Rows from block 3 of the encoder of a small masked image model, named by matrix and row number. Rows with one number within an expert belong to one neuron, the router's apart. Each number is 128 + 24 x the weight over its row's rms, rounded and kept within 0 to 255. All counts start at 0.
Before each expert's rows are labels from the 100 images, of 14848, where the router gives the expert most weight on average: "place" is the part of the image that holds the peak. Only what is clearly more common there than usual is listed. The data: capsule endoscopy frames (Kvasir-Capsule).
# router: slot weights (encoder.blocks.3.mlp.router.weight, 8x128, trained with AdamW), inputs 64-127
# up: expert up (encoder.blocks.3.mlp.up, 4x256x128), inputs 64-127
# down: expert down (encoder.blocks.3.mlp.down, 4x128x256, transposed), outputs 64-127

# expert 3
place: centre
router.6 [133 115 215 148  77 139 146 112 137 126 138 129 105 139 156 118 139 141 152 156 133 109 146 149 151 103 130 125  85 165 172 132 117 116 110 127 149 127 152 120  91 145 131 124 123 133 153 141 169 128 114  58 128 140 138 112 131 133 128 126 153  89 148 134]
router.7 [125  89 166 148  94 135 127  98 168 139 144 128 151 125 158  88 143 137 120 156 106 144 163 151 142  87 115 132 121 153 134 148 117 126 137 157 143 116 171 110 114 138 111 143 129 152 159 184 172 152 110  80 118 144 144 140 150 112 133 125 125 108 182 107]
up.0 [143 113 166 119 147 118 154  97 149 125 109 143 161 137 134 145 103  84  93  82 161 142 160 147 138 161 136 151 146 148 100  66 137 137 124 158 128 142 124 133 161 173 146 163 144 100 104 139 124 136 119  95 104  95  96 140 149 117 101  97 107 150 178 145]
down.0 [121 135 165 150 160 117 145 131 143 138  94 135 148 152 117 115 157 148 117  96 169 108  73 133 178 101 107 111 134 163 117 155 111 172 104  88 131 112 133 135 111 139 126 129 155 116 154 152  87 120 123 129 141 157 125  87 161 157 121 144 152 156  93 127]
up.1 [122 134 162 125 133 144 113 139 144 154 118 127  98 124  64  65 141 192 155 127 120 132 109 105 135 164 116 106 131 116 137  88 134 152 144 175 125 102 115 121 127 127 131 139 148 101 148 151 111 126  96 124 112 104 127 132 142  81 113 124 121  82  89 119]
down.1 [115 134 158 122 143 137 113 117  95 153 152 115 128 189 199 155 138 106 117 136 154 140 109 107 144 155 131 160 149 140 110 117 127  91  77  86 125 126 116  90 110 131 104  64 152 159 136 143 162 147 117 150 108 172 107 130  95 129 115 161 155 136 126 134]
up.2 [137 157 105 130  77 114 116 117 115 148 112 124  96 135  96  91 132  92 126 126 108 138 151 168 129 126 158 139 170 142 171 133 110 116 124 167 148 107 133 122 146 141 129 158 148 123 111 111 149 137 118 141 127 143 161 130 144 132 114 125 163 104  98 112]
down.2 [128 118 143 119 129 104 122 165 119 140 147 135 176 116 123  98 113 133 128 151 131 135 135 109 148 154 112 109 115 120  76 118 122 160 119 143 119 116 129  87 114 145 165  83 161 126 154 125 113  97 125 125 144 115 139  93 100 118 119  80 122 186 171 185]
up.3 [ 87 183 134 108 129 133 130 112 122 114 123 129 152 133 105  61 109 172 131 114 144 159 141 176 149 151 135 112 162 137 144 105  99 127 150 140 131 160 143 126  94  98 148 127 124 106  80 112 129 151 124 122 143 120 114 157 145 133 136 127 128 103 117 163]
down.3 [117 108 116 132 135 131 106  78 117 132 106 127  90 122 142 130 118 124 128 122 153 154 112 127 136 108 142 178 136 131 206  95 122 152 111 135 134 126 101 101 162 145 110 147 148 134 144 130 170 125 131 137 108 170 119 124 124 146 117  70 145 111 108 118]
up.4 [162 111 136 135 177 127 103 125 117 120 164 147 145 118 144 159 121 138 157 116 130  92 122  88 122 130  87  99  93 160 152 111  67 101 119 176 114 138 152 107 131 117 143 119 131  72 110 133 128 123 135 134 134 155 157 113 108 129 129 158 164 101 152 109]
down.4 [ 99 137 119  86  87 112 151 163 132 116 104 111  95 144 112 168  90 109 139 112 133 165  90 113 124 138 136 139 178 138 131 138 167 131 155 113 128 107 115 118 161 133 152 148 105 148 123 138 128 205 194 132 140  80 119 109 179 116 144 124 100 133 158 123]
up.5 [135 116  96 124 134 124 131 132 160 159 150 137  89 114  92 130 104 120 113 154  91  91 130 138 109 103 188 106 118 143 109 111 158 145 101 126 118 157 163 148 119 124 108 139 108 141 134 162 166 112 189 120 152 144 162 120 122 184 124  60 108 127 119 147]
down.5 [108  92 153 146  92 151 136  75 108  70 149 146 141 172 154 127 147 157 115 172 122 132 143  92 139 147 140 156 121 142  90 148 120 130 129 146 141 145 154 116 128 109 161  81 103 110 116 123 125 133 104 105  96 118  87 146 158 105 116 107 120 112  92 137]
up.6 [133  88 122 130 106 142 121 160 126 122 124 133 162 133 126 107 115 117 119 135 136 134 174 155 120 171 103 113 118  96 148 145 122 144 108 178 129 124 183  86  87 113 133 131 169 149 135 146 127 146 126  88 113 180 140 124 131 152 127 135 143 128 131 153]
down.6 [126 126 145 141 136 145  97 153 142 204 137 128 132 153 115 112 132 120 128 159 145 101 113 105 156 127 130 151 151 100 147 123 115  89  85 148 114 115 124  81 114 124 160 114 105 133 118 125 119 142 158 114 168 147 126 124  91 125 143 128 145 136 124 122]
up.7 [169 101 101 135 137 119  99 122 120 134 146 157  88 107 111  88 157  96 116  88 143 162 116 104  98 134  73 108  92 129 120 130 138 143 155 164 142 133 135 101  60 125 134 123  86 130 138 129 172  96 112 124 134 118 123 117 122  82 122 139 101  93 124 124]
down.7 [162 132 107 119  97 114 106 160 120 116 133 108 136 136 146 193 162  96 175 124  79 120 148 134 130 137 147 153 110 120 164 169 114 121 175  94 125 150 126 144 122 155 146  98 146 114 129 165 156 150 126 104 140 129 145 123 149 140  79 115 148 122 133  85]
up.8 [130 121 116 152 144 120 150 147 105 142 135  91 142 136 147 109  79 119 157 152  61 102 123  95  92 118 162 111 116 145 127 139 120  82 136 115 124 146 132 135 121 145 152 112 132 139 127 138 172 136 131 125 116 119 148 119 142 142 146 118 106 132 150  91]
down.8 [138 140 152 110 109 129 140 108 145 140 139 152 102 140 104 167 118 160 129 152 136 168  72 136 127 170 111 122 167 105  87 139 111 158 171 139  79 101 110 140 154 137 139 130 124 102 123 105 100  99 121 119 128 106 120 107 109 112  83 101 152 129 150 152]
up.9 [132 118 106 133 124 128 121 155 120 118 148 158 139 119  99 150 134 138 110 151 122  79 168 105 116 114 119 117  98 141 111 176 110 113 137 102 112 110 107 153 126 108 108 113 146 154 104 116 146 151 158 118 116 113 163 113 160  88 182 124 133 148 129 124]
down.9 [126 110 146 161 122 158 143 142 144 138 167 108  61 166 146 136  78 171 113 103 120 156  99 131  96 135 146 124 127 146 139 113 126 124 119 116 156 161 153 130 111 132 118 159 112 129 127  95 135  91 106 109 126 155 142 148 103 110 120 103 135 137  91 115]
up.10 [108 158 127 139 111 127 173 111 140 129  90  89  69 122 130 110 128 109 139 112 135 125 117 119 122 116 113 188  82  91 162 104 141 121 111  85  92 166 154 136 118 131 120 163 136 157 150 123  81 178 141  76 108 105 159 156 102 141 116 113 121 134 144 141]
down.10 [129 126  99 119 159 197 151 125 118  99  75 124 147 134 156 107 150 151  99 102 134 115 168 157 157 129 151  84 127 131 116 101 128 131  62 125 100 136 103 134 151  87 156  76 140 138 131 129 108 142 117 137 152 153 106 137 144 123 121 107 123 127 191 111]
up.11 [106 150 121 115 138  96 122  98  86 113 124 114 122 133 103  93 128 145  86 112 161 148 139 121 132  85 108 137 147 139 144 119 147 111 156 146 143 146 133 116 104 134  86 127 116  95 108 119 149 146 130 140 147 124 123 130 181 110 149 124 124 129 136 118]
down.11 [137 115 165 125 129 113 132 109 128 118 138 124 140 118 161 132 122 116 154  86 123 123 145 133 103 189  96 129 127 158 142  72  80 130 155  89 136  96 110 112 144 157 144 106 140 125 120 126 102 105 105  95 115 122 139 126  90 146  92 107 129 124 102 151]
up.12 [ 97 128 115 150 109 110 135 145 149 150 130 108 131 117 115 148 127 139 151 141 112  81 136 174 124  80 147 116 167 107 188 143  71  96 166  92 135 113  73 129 132 121  76  89 109 104 130 123 104 118  96 115 137 146 152 115 124 134  94 130 154 158 101 132]
down.12 [133 138 137  83 181 145 134 115 130 132 116 137 105 129 120  85 111  75 117 150 111 177 156 102  92 151 163 144 101 135 118 133 153 136  85 182 140 150 102 131 123 143 181 113 116 139 132 115 156 154 119  96 135 152 126 132  92 124 119 107 119 135 137 106]
up.13 [142  94 153 146 133  84 140 158 129 162 116  96 107 131 158 143 140 132 148 108  91 130 125 113  93  93 141 152 146 136 143 126 176 105 141 127 101 118 102 133  92 121 113 113 125 108 102 108 116  84 108 119 125  99 159 143 137 151 168 152 145 112 133 163]
down.13 [127 126 106 126 136 135 137 141 128 108 148 161  92 138 122 159 150 108 128 169 172 131 112 153 128 164 139  96 140  98 130 134  68  79 124 179 122 127 151 169 128 100 151 108  81 128 151 134 125 143 126 144 130 171 122 111  90 101 139 100 125 133 114 121]
up.14 [200 136 129 123 116 154 141 121 131 136 117  85 100 111 110 123 141 137 152 147 110 144 121 110 147 140 121  97  98  99 103 114 126 112 101 110 139 179 179 158  80 129 143 137 172 146 119 125 122 163 126 153 147 151 127 131 127  87 146 161 109 132 137 108]
down.14 [143 138 140 161  86 162 143 119  98 117 116 100 139 111 174 163 133 116 134 115 144 122 140  91  95 139 117 122  90 131 167 120 115 143 130 127 159 143 159 131 165 164 126 116 122 166 116 138 114 128 120 136 150 173 116 154 167  89  79 119 101  96 135 151]
up.15 [154 102 108 106 130 135 122 122 137 130 157 183 135 138  69 118 108 132 140 136 100 135 142 119 139 162 126 153 103 109 101 165 159 105 104 115  98 138 136  88 117 145  95 137 145 162 140 135 148 133 128 125 132 143 122 103 141 185 124 122 117 146 118 117]
down.15 [125 129 157 140 116 130 125 152 166 162 117 101 121 151  93 134 122 118  99 140 143 141 153 133 167  99 128  95 155 139 112  95 153 113 102 123 156 113 144 132 146  90 125 121 114 112 127 125 132  92 112 164  98 154 128 136 108 123 181 177  99 145 155 162]

# expert 0
place: top centre
router.0 [166 118 126 132  96 140  82 132 160 146 119 111 160  81 115 108 120 134 140 146 109  90 111 159 148 160 154 139 140 139 106 120  69  89 113 121 153 131 146 164 118 121 146 135 157 106 135  83 101 126 120 154 132 161 128 144 116 133 153 172 122 173 146 109]
router.1 [180 116 120 133  80 140 118 115 159 142 119 135 158  80 121 108 121 129 148 112 119  98 130 161 134 175 139 131 117 127  99 114  90 119 109 123 130 138 146 170 120 120 139 139 158  73 138  98  84 129 119 136 149 138 112 147 112 142 108 133 100 164 138  93]
up.0 [145 117 123 146 117 176 112 102 131 122 119  88 118 116 115 124 116 122 181  76 111 131 163 162 112 118 165 159  90  96  97 125 155 118 160 130 129 129  77  94 111 167 160 123 166 122 116 112 140 166 144 128 112 143 149 173 117 126 123 135 185 128 116 131]
down.0 [117 127 169 122 116 103 191 133 135 190  76  85 109 111 146 117 136 131 121 142 148 124  92 141 104 120 145 136 138 100 116  93 118 108 125 153 126 155 126 131 153  61 129  85 184 133 133 138 167 120 135 155 117 180  97  91 144 107 108 106 151 151 147 158]
up.1 [146 101  97 158 137 129 129 128 110 127 115 181 116 174 137 108 119 115 123 159 121 151 176  95 125 157 105 100 144 125 107 164 210 145 165 171 146 172  85  96 118 120  89  72 154 125 137 147 173 100  88  87 116  89 131 125 128 122 142 156 126  86 125 147]
down.1 [149 143 141 117  92 131 160 126 129 129 179 116 123 124 148 115 125 106  94 141 124 156 145  59 145 126 128 120  91 119 131 143 131 108  89 155 127 102 147 170 113 138 107 134 137 140 184 121  85 168 157 115 107  77  91 146  93 106 166 128 126 128  72 154]
up.2 [103 137 171 163  98 118 147 139 136 132 139 145 110 112 136 113 133 142 142 124 103 145 132  97 165 120 117  99 138 157 119 130 118 106 110 107 128 111  75 131 137 124 113 110 115 173 134 135 125 118  76 143 165 120 102 162 106 148 150 131 115 135  80 129]
down.2 [108 123  72 134 159 119 120 134 130 140 118 112 157 114 115 165 117 152  92 120 123 141 114 136 120 133 143 173 158 112 144  98  98 135  81  79 138 122 143 132 138 128 118 144 114  97 104  92 101 136 170 142  95 127 182 154 132 133  91  87 177 106 160 134]
up.3 [185 104 134 148 151 127  92 142 131 129  78 129 137 164 138 131 119 130 100 128 139 157 164 139 115  97 123 100 125 176 149 154 141 150 133 101 159 191 139 120  98 147 147 127 141  92 188 131 140  90 109 150 142 105 127 160 152 120 120 105 151  75 137  98]
down.3 [114 142 185 101 113 174 151 136 174 129 109 108 155 101 116 146 138 131  98 143 120 130 158 116 123 121 103 152 131 127  83  86 154 157 119 113 151  71 106 155 101 172 142 122 148 125 135 128 106 125 137 142 154 119 170 142 124 184 130 115 148 121 120 137]
up.4 [140 120  77 129 163 117 112 161 107 105 119 166  96 134 101 152 113 133  95 124 155  89 124 121  91 120 119 148 100 148  92 104 121 145 118  93 117 142  81 169 123 125  91 110 123 127 112 144 153 106 108  84 124 140 141 133  97 132 147  91 141 148 116 158]
down.4 [124 154 127 125  93  82 144 147 138 122 125 126 141 156 145 140 104 108 106 116 118 118 140 122 195 113 159 128 166  51 153 108 148 112 117 128 130 118 158 136 141 122 129 108 136 105 112 126  80 158 156 142 105 113 148 193 108 128 116 114 131 157 153 105]
up.5 [176 142 146 139  93 101 113 121 112 141 104 128 124 114 120 126 143 115 111 147 109  98 170 147 143 145 113  97 125 140 128 136 151 136 151 100 105 118 104 112 103 162 130 124 144  97 133  86 117  76 155 146 151 129 132 103 118 158 149 177 104 123 102 167]
down.5 [ 95  95 118 122 144 153 160 133 159 101 108 173 133 125 106 136 147 149 120 133 103 161 129  89 158 111 133 173 133 144 112 145  96 134  74 117 108 197 165 146 164  99 112 152 155 168 142 165  78 159 111 129 112 133 142 152 129 120  98 119 134 112 161 125]
up.6 [119 165 185 150 141 160 115  88 122 127 121  92 127 154 158 176 140 153 110  97 106 115 117 143 121 118 131 145 126 114 138 130 163 154  91 107  96 116 106 124 122 160 148 104 116 104 152 107  95 175 117 139 148 172 122 153 139 139 120 114  70  90 155  86]
down.6 [106 105 100 110 132 116 119 157 109 143  73 127 122 169 107 145 160 153 194 141 155 132 135 168 118 172 145 115 151 174 161 127 105 112 151 150 122 138 123  86 123 147 126 140 161 149 130 117 111  78 134 133 110 109 126 178 185 110  83 126 128 127 153 122]
up.7 [ 65  65 109 104 118 166 115 154 161 117 119 144 161 134 111 136 110 100 139 131 156 123 158 157 118 143 130 142 165 138 116 141 125 135 127 100 140 109 104  73 114  89 187 124 149 130 139 126 134  84 154 149 153 144 117 147 145 125 136 124 119 100 151 114]
down.7 [109 102  95 119 111 121 128 143 119 152 123 114 128 132 131 139 115 148 150 136 145 124  91 126  78 133  87 135 135 100 117  83 148 175 154  86 136 122 148 127  96 156 133 158 135 112 133 117 152 163 143 126 151 129 135 109 141 141 127 158  92 106 113 143]
up.8 [121 126 123 157 116 153 120 168 127 111 142 109 167 100  95 160  99 143 124 117 127 141 127 134 142 101 141 156 124 148 135 110 124 133  89 185 113 119 179  93 105 120 120 150 149  83 100  90 146 128 134 113 158 166 137 117  98 185 123 134 134 137 140 140]
down.8 [114 113  90 166 135 115 136 123 109 161 105 148 153 122  91 123 133 123 138 104 138 129 155 133 129 130 128 135 127 127 115 104 115  96 111 120  80 110 113 112 150 163  79 126 131 105 101 134 170 116 106 138 116 136 127 170 123 158 161  86 129  93 153 153]
up.9 [114 134 125  97 131 110 117 138 139 125  68 118 122 109 117 156 167 120 129 124 183 141 104 152 146 116 155 117 112 147 128 111 150 155 130 109 154 157 142 177  96  84  96  79 114 110 122 109 112 125 146 132 132 114 131 123 141 135 102 171 126 118 125 137]
down.9 [129 146 115  97 114 167 102  95 149 104 128 122 150 167 141 147  67 177 141 167 160 126 132 127 141 146  79 131 113 127 143 150 117 110 109 153 141 135 102 104  91 127 162 149 132 131 154 147 134 107 174 107 135 120 133 142 115 133 120 133 111  88 171 151]
up.10 [131 116 141 113 118 182  91  80 116 133 137 146 141  90 146 140 139 115 136 130 140 101  91 127  96 189 135 121 139 135 128 155 113 134 151  99  98 139 145 154 100 101 114 121 109 164 159 109 156 107  96 136 139 118 124 161 134 105 154 164 104 135 159 104]
down.10 [142 152 159 125  88 163 100 109 114 126 149 118 123 137 158 137 142 133 124 146 138 146  80 116 136 144 115  98 114 120  98  96 118 159 108 133 132 174 166  50 134 125 122 130 142 135 143  77  97  99  97 135  93 134 136  60 126 114 123  89 121 107 159 150]
up.11 [117 145  89 105 102 136 112 157  91 103 119 113 129  98 135 152 158  91 148 134 126 139 130 113 134 130 107 170 143 161 143 153 138 165 146 101 186 128  80 140 142 160 132 112 112 128 165 142  84 112 150 149 140 102 101 146 144 150 108 131 113 144  95  64]
down.11 [114 137 104 141 128 151  99  90 115 131 133 140 140  95 111 150 110 127 141 160 148 180 129 165 150 164 150 146  98 164 178 143 137  97 114 122 153 161 125 106 141 104 119 146  95 133 113 124 125 149 100  76  82 155 161 105 141 140 149 141 109 104 162 102]
up.12 [121  84 136 114 168  99 120  81 139 141 105 127 126 115 155 144 173 131 159 117 126 131 163 164 107 108 130 166 127 122 128 143 130 162 139 165 119  98 102 159 144 122 141 129  91 162 114 147 142  97 127 142 152 136 111 102 125 135 153 130 123 140 140 132]
down.12 [140 147 125 155  98 138 145  89 147 133 121 161 145 163 139  93 124 117  74 153 188 165 103 104 176 119 110 119 133 160 130 114 117 165 111 153 115 143 148 122 114 139 160 123 114 109 150  88 115 110 114  99 120 127 179 148 160 163  93 125 152 150 149  96]
up.13 [139 170 110 123 154 119 122 136 104 106 132 109  76 155 109 153 181  88 124 135 137 129 135 107 121 140 156 116  87 139 107 125 110 124 163 128 111 144 130 149 127 116 148 125  83 148 128  86 125 121 142 110  69 147 122 111 128 164 156 180 126 133 120 136]
down.13 [109 107 102 111 118 130 133 126 152 103 134 162 134 102 159  78 124 189 122 114 147 135  89 162 147 140  88 181 145  88 144 106  95 139  96 109 137 105 132 136 132 109 111  98 127 132  99 151 109 124 154 165 138  90 165 126 121 148 129 115 149 147 105 126]
up.14 [ 99 119 123 129 122  89 113 117 129 108 154 132 121 108 104 121 104 150 154 120  97 162 133 139 162 129 136 149 139 140 128 110 137 135 133  88  98 132 150  91 126 199 171 123 147 116 113 101 112 150 122 159 162 113 135 161 150 124  99 124 126 129 147 140]
down.14 [128  99 136 112 129 140 133 145 121  95 125 158 125 109 143 146 153 127 103 153 170 115 159 139 106 133 114 107 113 111 102 141  97 156 148 156 137 114 158 141 169  87 107 107 129 145 106 150 121 118 109  86 147 154  79 127  99 109 151 104 125 133 111 116]
up.15 [147 166  95 131 116 143 155  98 119  92 128 122 146 127 114 154 140  72 134 116 143 142 111 148 122 114 136 117 154 103  84 123 126 122 106 124 143  82 122 127 129  95  88  95 113 137 131 118 113 121 156 139 142 112 146 159  96 121 126  81 121 157 147  90]
down.15 [129 128 127 128 153  99 147 168 159 127 109 120 163 179 195 117 158 115 106 131 143 108 125 125 130 146 131 132  97 116 148 146 116 192 156 106 148 106 144 130 157 157 174 131 117 100 142 122 138 114 132 145 147 150  95 113 185  92 166  99  84 132 151 130]

# expert 1
place: bottom right; middle right
router.2 [149 118 100 114 148 132 126 123 100 129  99 137 132 156 167 131 106 124 101 130 135  81  97 100 138 109 147 139 164 187 137 155 117  97 146 158 149 129 107 112 128 150 184 111 153 114 119 126 122 134 118 123 145 153 101 163 136 140 160 143 138 144 144 140]
router.3 [152 123  79 120 160 138 131 172  95 160  85 135 151 130 120 149  99 102 121 138 121 106 125 109 116 113 141 124 177 148  84 144 126 118 165 144 157 107 128 110 131 148 179 138 155 126 112 102 156 153 116 164 132 151 128 131 144  88 169 146 123 140 120 137]
up.0 [118 147 107 153 141 115 121 140 134 156 130 134 113 130 149  93 158 108 157 132  78 163 138 169 157 126 107  98 135  76 144 139 173 113 152 124 140 150 124  95 148 118  94 135  98 153 102 118 117 160 161 138 127 151  96 162 162 114 128 114 102 130 109 124]
down.0 [115 146 143  90  94 125 157 130 166 141 139  88 153 119 125 153 122 145 125 113 105 144 106  84  68 140 160 106  97 115 126 122 157  75 113 105 137  75 118 114 118 161 107 127 133 144 152 123 122 146 114 133 149 113  83 144 134 104 132 152 150 137 117 102]
up.1 [131 121 121 105 119  79 113 119 132 154 122 142 186  79 128 112 131 129 116 106 140 138 119 131 157 136  80 120 123  93 108 117 146 133 153 175 134 162 130 107 117 122 123 152 144 134 127  92 136 117 136 128 134 108 119  91 127 156 128 156 117 132 121 111]
down.1 [114 129 147 151  90 133 147 120 129 107 110 122  97  78 135 121 107 153 135 109  97 120 148 132  91 165  99  88 123  81 147 140 119 167 102 136  77 114 119 154 144 119 122 118 105 101 111 149 111 136 137 132 134 130  98 141 121 136 138 113 125 163 176 129]
up.2 [128 155 143 108 139 186 116 111 128 152 105 158  89 138 101  90 100 145 103 143 103 127 113 127 149 127  61 100 109 115 130 114 133 180 202 128 100 138 115 170 157 128 141 147 102 103 114 129 108 116 130 101 127 153 148 162 108 140 106 103 125 124  90  81]
down.2 [112  88 156 136 158 125 135  63 109 112 135 108  96  94 176 123  97 106  84 145 107 145 135  90 132 137 144 124 135 158 147 126 133  95 113 146 127 128 112 104 120 164 150 123 101 134 124 145 137 105 132 126 103 140  92 112 180 123  97 134 148 162 144 168]
up.3 [136 132 139 140 160 119 161 123 103 135 145 139  57 143 113 102  92 129 111 112 114 122 118 146 149 121  83 155 116 137 114 127 140 139 151 143 140 170 132 115 108 151 139 159 155  95  86 130 122 143 150 103 109 137 131 122 103 135  90 154 123 134 169 122]
down.3 [142 112 157 163 130 142 115 151  95 128 132 134 136 110 151 129 176 116 120 139 144 108 137 146 151 127 127 109 152 141 123 181 143 184 131 164 110  73 116 119  74 154 154  94 152 142 144 117 143 136 179 127 156 138  94 110 103 109 125 135  99 128 149 151]
up.4 [126 121 124 130  87 150 135  97  81 124 116 147 171 141  92 119 139 138 140  95 137 143  95 101 142 139 103 127 109 141 112 130 127 115 128 149  95 147 160 110 134 137 165 112  89 133 125 173 132 143 147 113 164 173 115 115  87 148 139 160 132  98 149  99]
down.4 [138 107 137 155 106 132 124 126 138 182 117 122 105 150 139 144 109 148 163 124 152 143  94  78 145 162 119 147 115 172 120 159 158 143 196 181 176 148 121 142 113 128 147 129 137 117  87 152 131 136 113 140 127  95  97 153 173 158 138 116 127  98 118 147]
up.5 [148 107 134 154 137  97 133  82 125 157 115 115 129  86 137 118 113 100 112 126 104 122 154 127 132 144 119 151 120 122 120 126 159  63 161 140 160 119  99  96 117 131 112 186 165  94 119 140 154 151 148 140 124 116 125 113 115 110  81  91 183 149 153 165]
down.5 [137 142 137 133 155 147 112  95 163 127 153 127 131 145 121 108 125 118 115 124 126 146 123 154 145 149 127  97 125 112  98 114 112 169 128 151 111 149 147 159 196 143 135 131  67 151 100 125 118 136 137 108 131 127 147 127 148 136 157 118 121 102  83 114]
up.6 [146 133 114 112  99 120 181 105 109  97 151 128 190 133 116 121 120 106 167 202 127 161 121 107 116 139 172 132 110 143 144 132 115 121 136 138 117  97  94 101 118 109 124 115 113 141 191 138 131  91 129 124 124 116 171 116 132 116 120 131 125 132 113 133]
down.6 [146 121 121 139 121 154 104 150 150 147 146  98 106 143 116 121 154 155  68 105 136 115 108 122 135 110 112 109 107 160 132 119 125 132 153  68 142 121 182 158 140 145  97 175 141 136 139 125 151 117 125 113 181 166 123 155 138 123 160 114 119  89 152 110]
up.7 [121  89  98  84 115 139 114 119 137 133 117 128 109 132 149 120 142 137 153 103 128 136  77 110 155 172 149 123 148 127 177  97 165 131 112  95 125 109 126 151  95 122 147 104 137 130 101 155 130 116 155 114 131 149 161 155 139 169 105 161 102 171 144 131]
down.7 [164 149 126  73 108 133 140 150 138 132 145 114 138 130 153 125 151 134 166  66  90 169  90 125 136 104 150  95 101  98 122 166 112 116 162 107 112 111 130 115 165 117 153 130  94  70 179 133 126 156 166 121 135 103  77 100 108 138 111 125 129 146 130 176]
up.8 [128 121 126 102 133 145 105 180 133 169 165 161 117 118  96 143 151 142 137 126 132 147 115 155 139 126 105 147 142 118  95  64  91 134 183  98 143 154 122 115 118 139  88 136 110 148 104 117 148 133 139 136 117 137 152 109  97 153 132 148 114  86 180 135]
down.8 [129 125 146 143 128 166 118  99 118 126 112 123 115 158 114  76 114 133 111 140 140 161 117 127  98 149 131 122  91 133 167 156 124 135 132 119 172 163 109 104 100 142 108 113 110 129 153 131 125 130 123 143 146 133  82 103 123  76 178 129 115 110  72 177]
up.9 [106 112  96  78 155 118  71 140 111 168 137 120 176 136 106 145 119 139 142 118 121 154  92 129 112  91 124 120 122  82 100 117 126  80 135 117 149 153 144 120 110 171 139 107 117 160 105 121 138  91 107 157 157 107 116 105 147 126 148 130  86 121  78 143]
down.9 [116 106 126 121  88 129 125  74 127 118 109 130  84 134 107 101 119 138 108 116 138 127  96 145  95 117 121 145 126  89 154 120 112 139 105  96 105 131  67  97 101 111  83 162 127 113 139 123 134 171 103 138 118 146  91 151  91 120 130 147 118 152 111 152]
up.10 [118 113  89 135 127 150 100 135 170 135 182 157 141  75 140 149  93 143 122 158 149 101 114 104 168 149 143 122 140 126 157 106 140 151 133 147 148 143 116 169 130  69 160  99  85 166 122 113 125 135 150 118 110 122 147 129 128 157 100 160 127 108 155 138]
down.10 [134 110 130 112 140 116 159 135 141 116 112  86 119 124 121 151 112 157 106  85 160 172 140 152 142 123 133  90 148 119 157 141 111  76 125 126 108 184 100 126 130 166 164 114 127  59 123 138 160 136 136 154 154 113 129  86 153 135 119 124 138 101 171 122]
up.11 [142 127 117 144 107 108 123  94 112 140 133 131 127 120 116 132 137 128 153 137 163 110 134 129 157 146 131 106 131 146 147 163 137  91 153  99 131 171 119  92  93 139 139 154 197 166 123 109 151  78 113 134 122 156 169 160 140 177 130 133 108 100 113 158]
down.11 [127 156 158 132  88 155 118  95 129  86 160 114 145 136 138 127 166 118 107 143 119 135 152 149 133 143 162 151 155 129 111 163 148  89 128 178 139  78 119 172 152 104 139 127 143 123 120 139 142  90 128  96  83 106 105 115 123 149 154 123 145 142 134 144]
up.12 [ 96 133  75 128 139 121 117 121 120 138 159 130 142 149  86 100 110 130 146 143 151 128 137 141 145 148 133 130 121 158 138  95 108 131 116 125  74 140 101  98 125 135 131 125 137 149  89 129 138  72 138 129 121 107 181 175 154 107 112 163 144 152  94 109]
down.12 [149 155 139 113 108 143 133 133 143 101 105 119 171  95  90 122 153 122 146 118 137 123 165  95 123 124 104 114 141 150 101 110 138 134 141 130 154 124 155 147 172 112  96 123  97 143 145 145 144 130 105 131 139 113  99 130 173 130 108 125 106 135  96 154]
up.13 [178 128 131 135 121  97 108 101 148 100 138  83 137 128 108 127 104 161 114 117 121 137 145 135 124  87 117  55  98 150 169 131 141 171 127 148 115  96 150 121 148 133 150 144 143 131 127 125 127 100 101 113 125 168 117 181 119 173  86 172 136 104 120  86]
down.13 [142 140 118 124  74 149 125  86 113 153 154 110 108 112 113 100 156  90 168 140 122 156 162 136 112 166 151 164 111  75 134 127 114 115 133 139 101 150 123 111 152 116 132 111 128 161 147 106 108 150 136 139 101 116 127 122 148 133 123 143 152 119 187 134]
up.14 [153 103 137 133 129  92 140 166  90 133 124 109 114 119 109 117 108 119 205 164 132 144 126 146 146 122 143  96 120 141 119 143 136 126 143 104 139 133 140 123 133 121  96 172 127 176  96 125 147 115 122 139 133 135 111 133  99 170  57 146 113 121 147 101]
down.14 [133 120 149 128 114 132 149 127 107 115 102 122 100 104 168 115 151 140 128  83 149 124 181 127  75 135 162 156 158 153  97 145 147 126 136 140  84 135 128 129 131 133 128 123 161  44 127 121 137 113 138 126 112  88 138 135 157  86 108  93 150 119 124 132]
up.15 [117 131 112 132 126 130 197  89 110  88 145  71  93 158 124  86 156 131 133 123 157 115 169 112 117 145 112 125 123 110 154  78 146 155 105 126 136  87  92 111 143 125 154 106 117 128 154 124 107 147 135 104 132 107 165 126 118 145 124 115  91 158 129 113]
down.15 [145  81 112 111 111 143 126  83 154 132 130 186 122 117 154 108 112 129 145  88 114 132 123 133 116 115 151 111 107 149 122 119 140 152 128 112 141 125  94 126 157 141 135 169  84 114 119 131  94  76 136 136 118 140 115  97 158 104 108 149 169 140 145 128]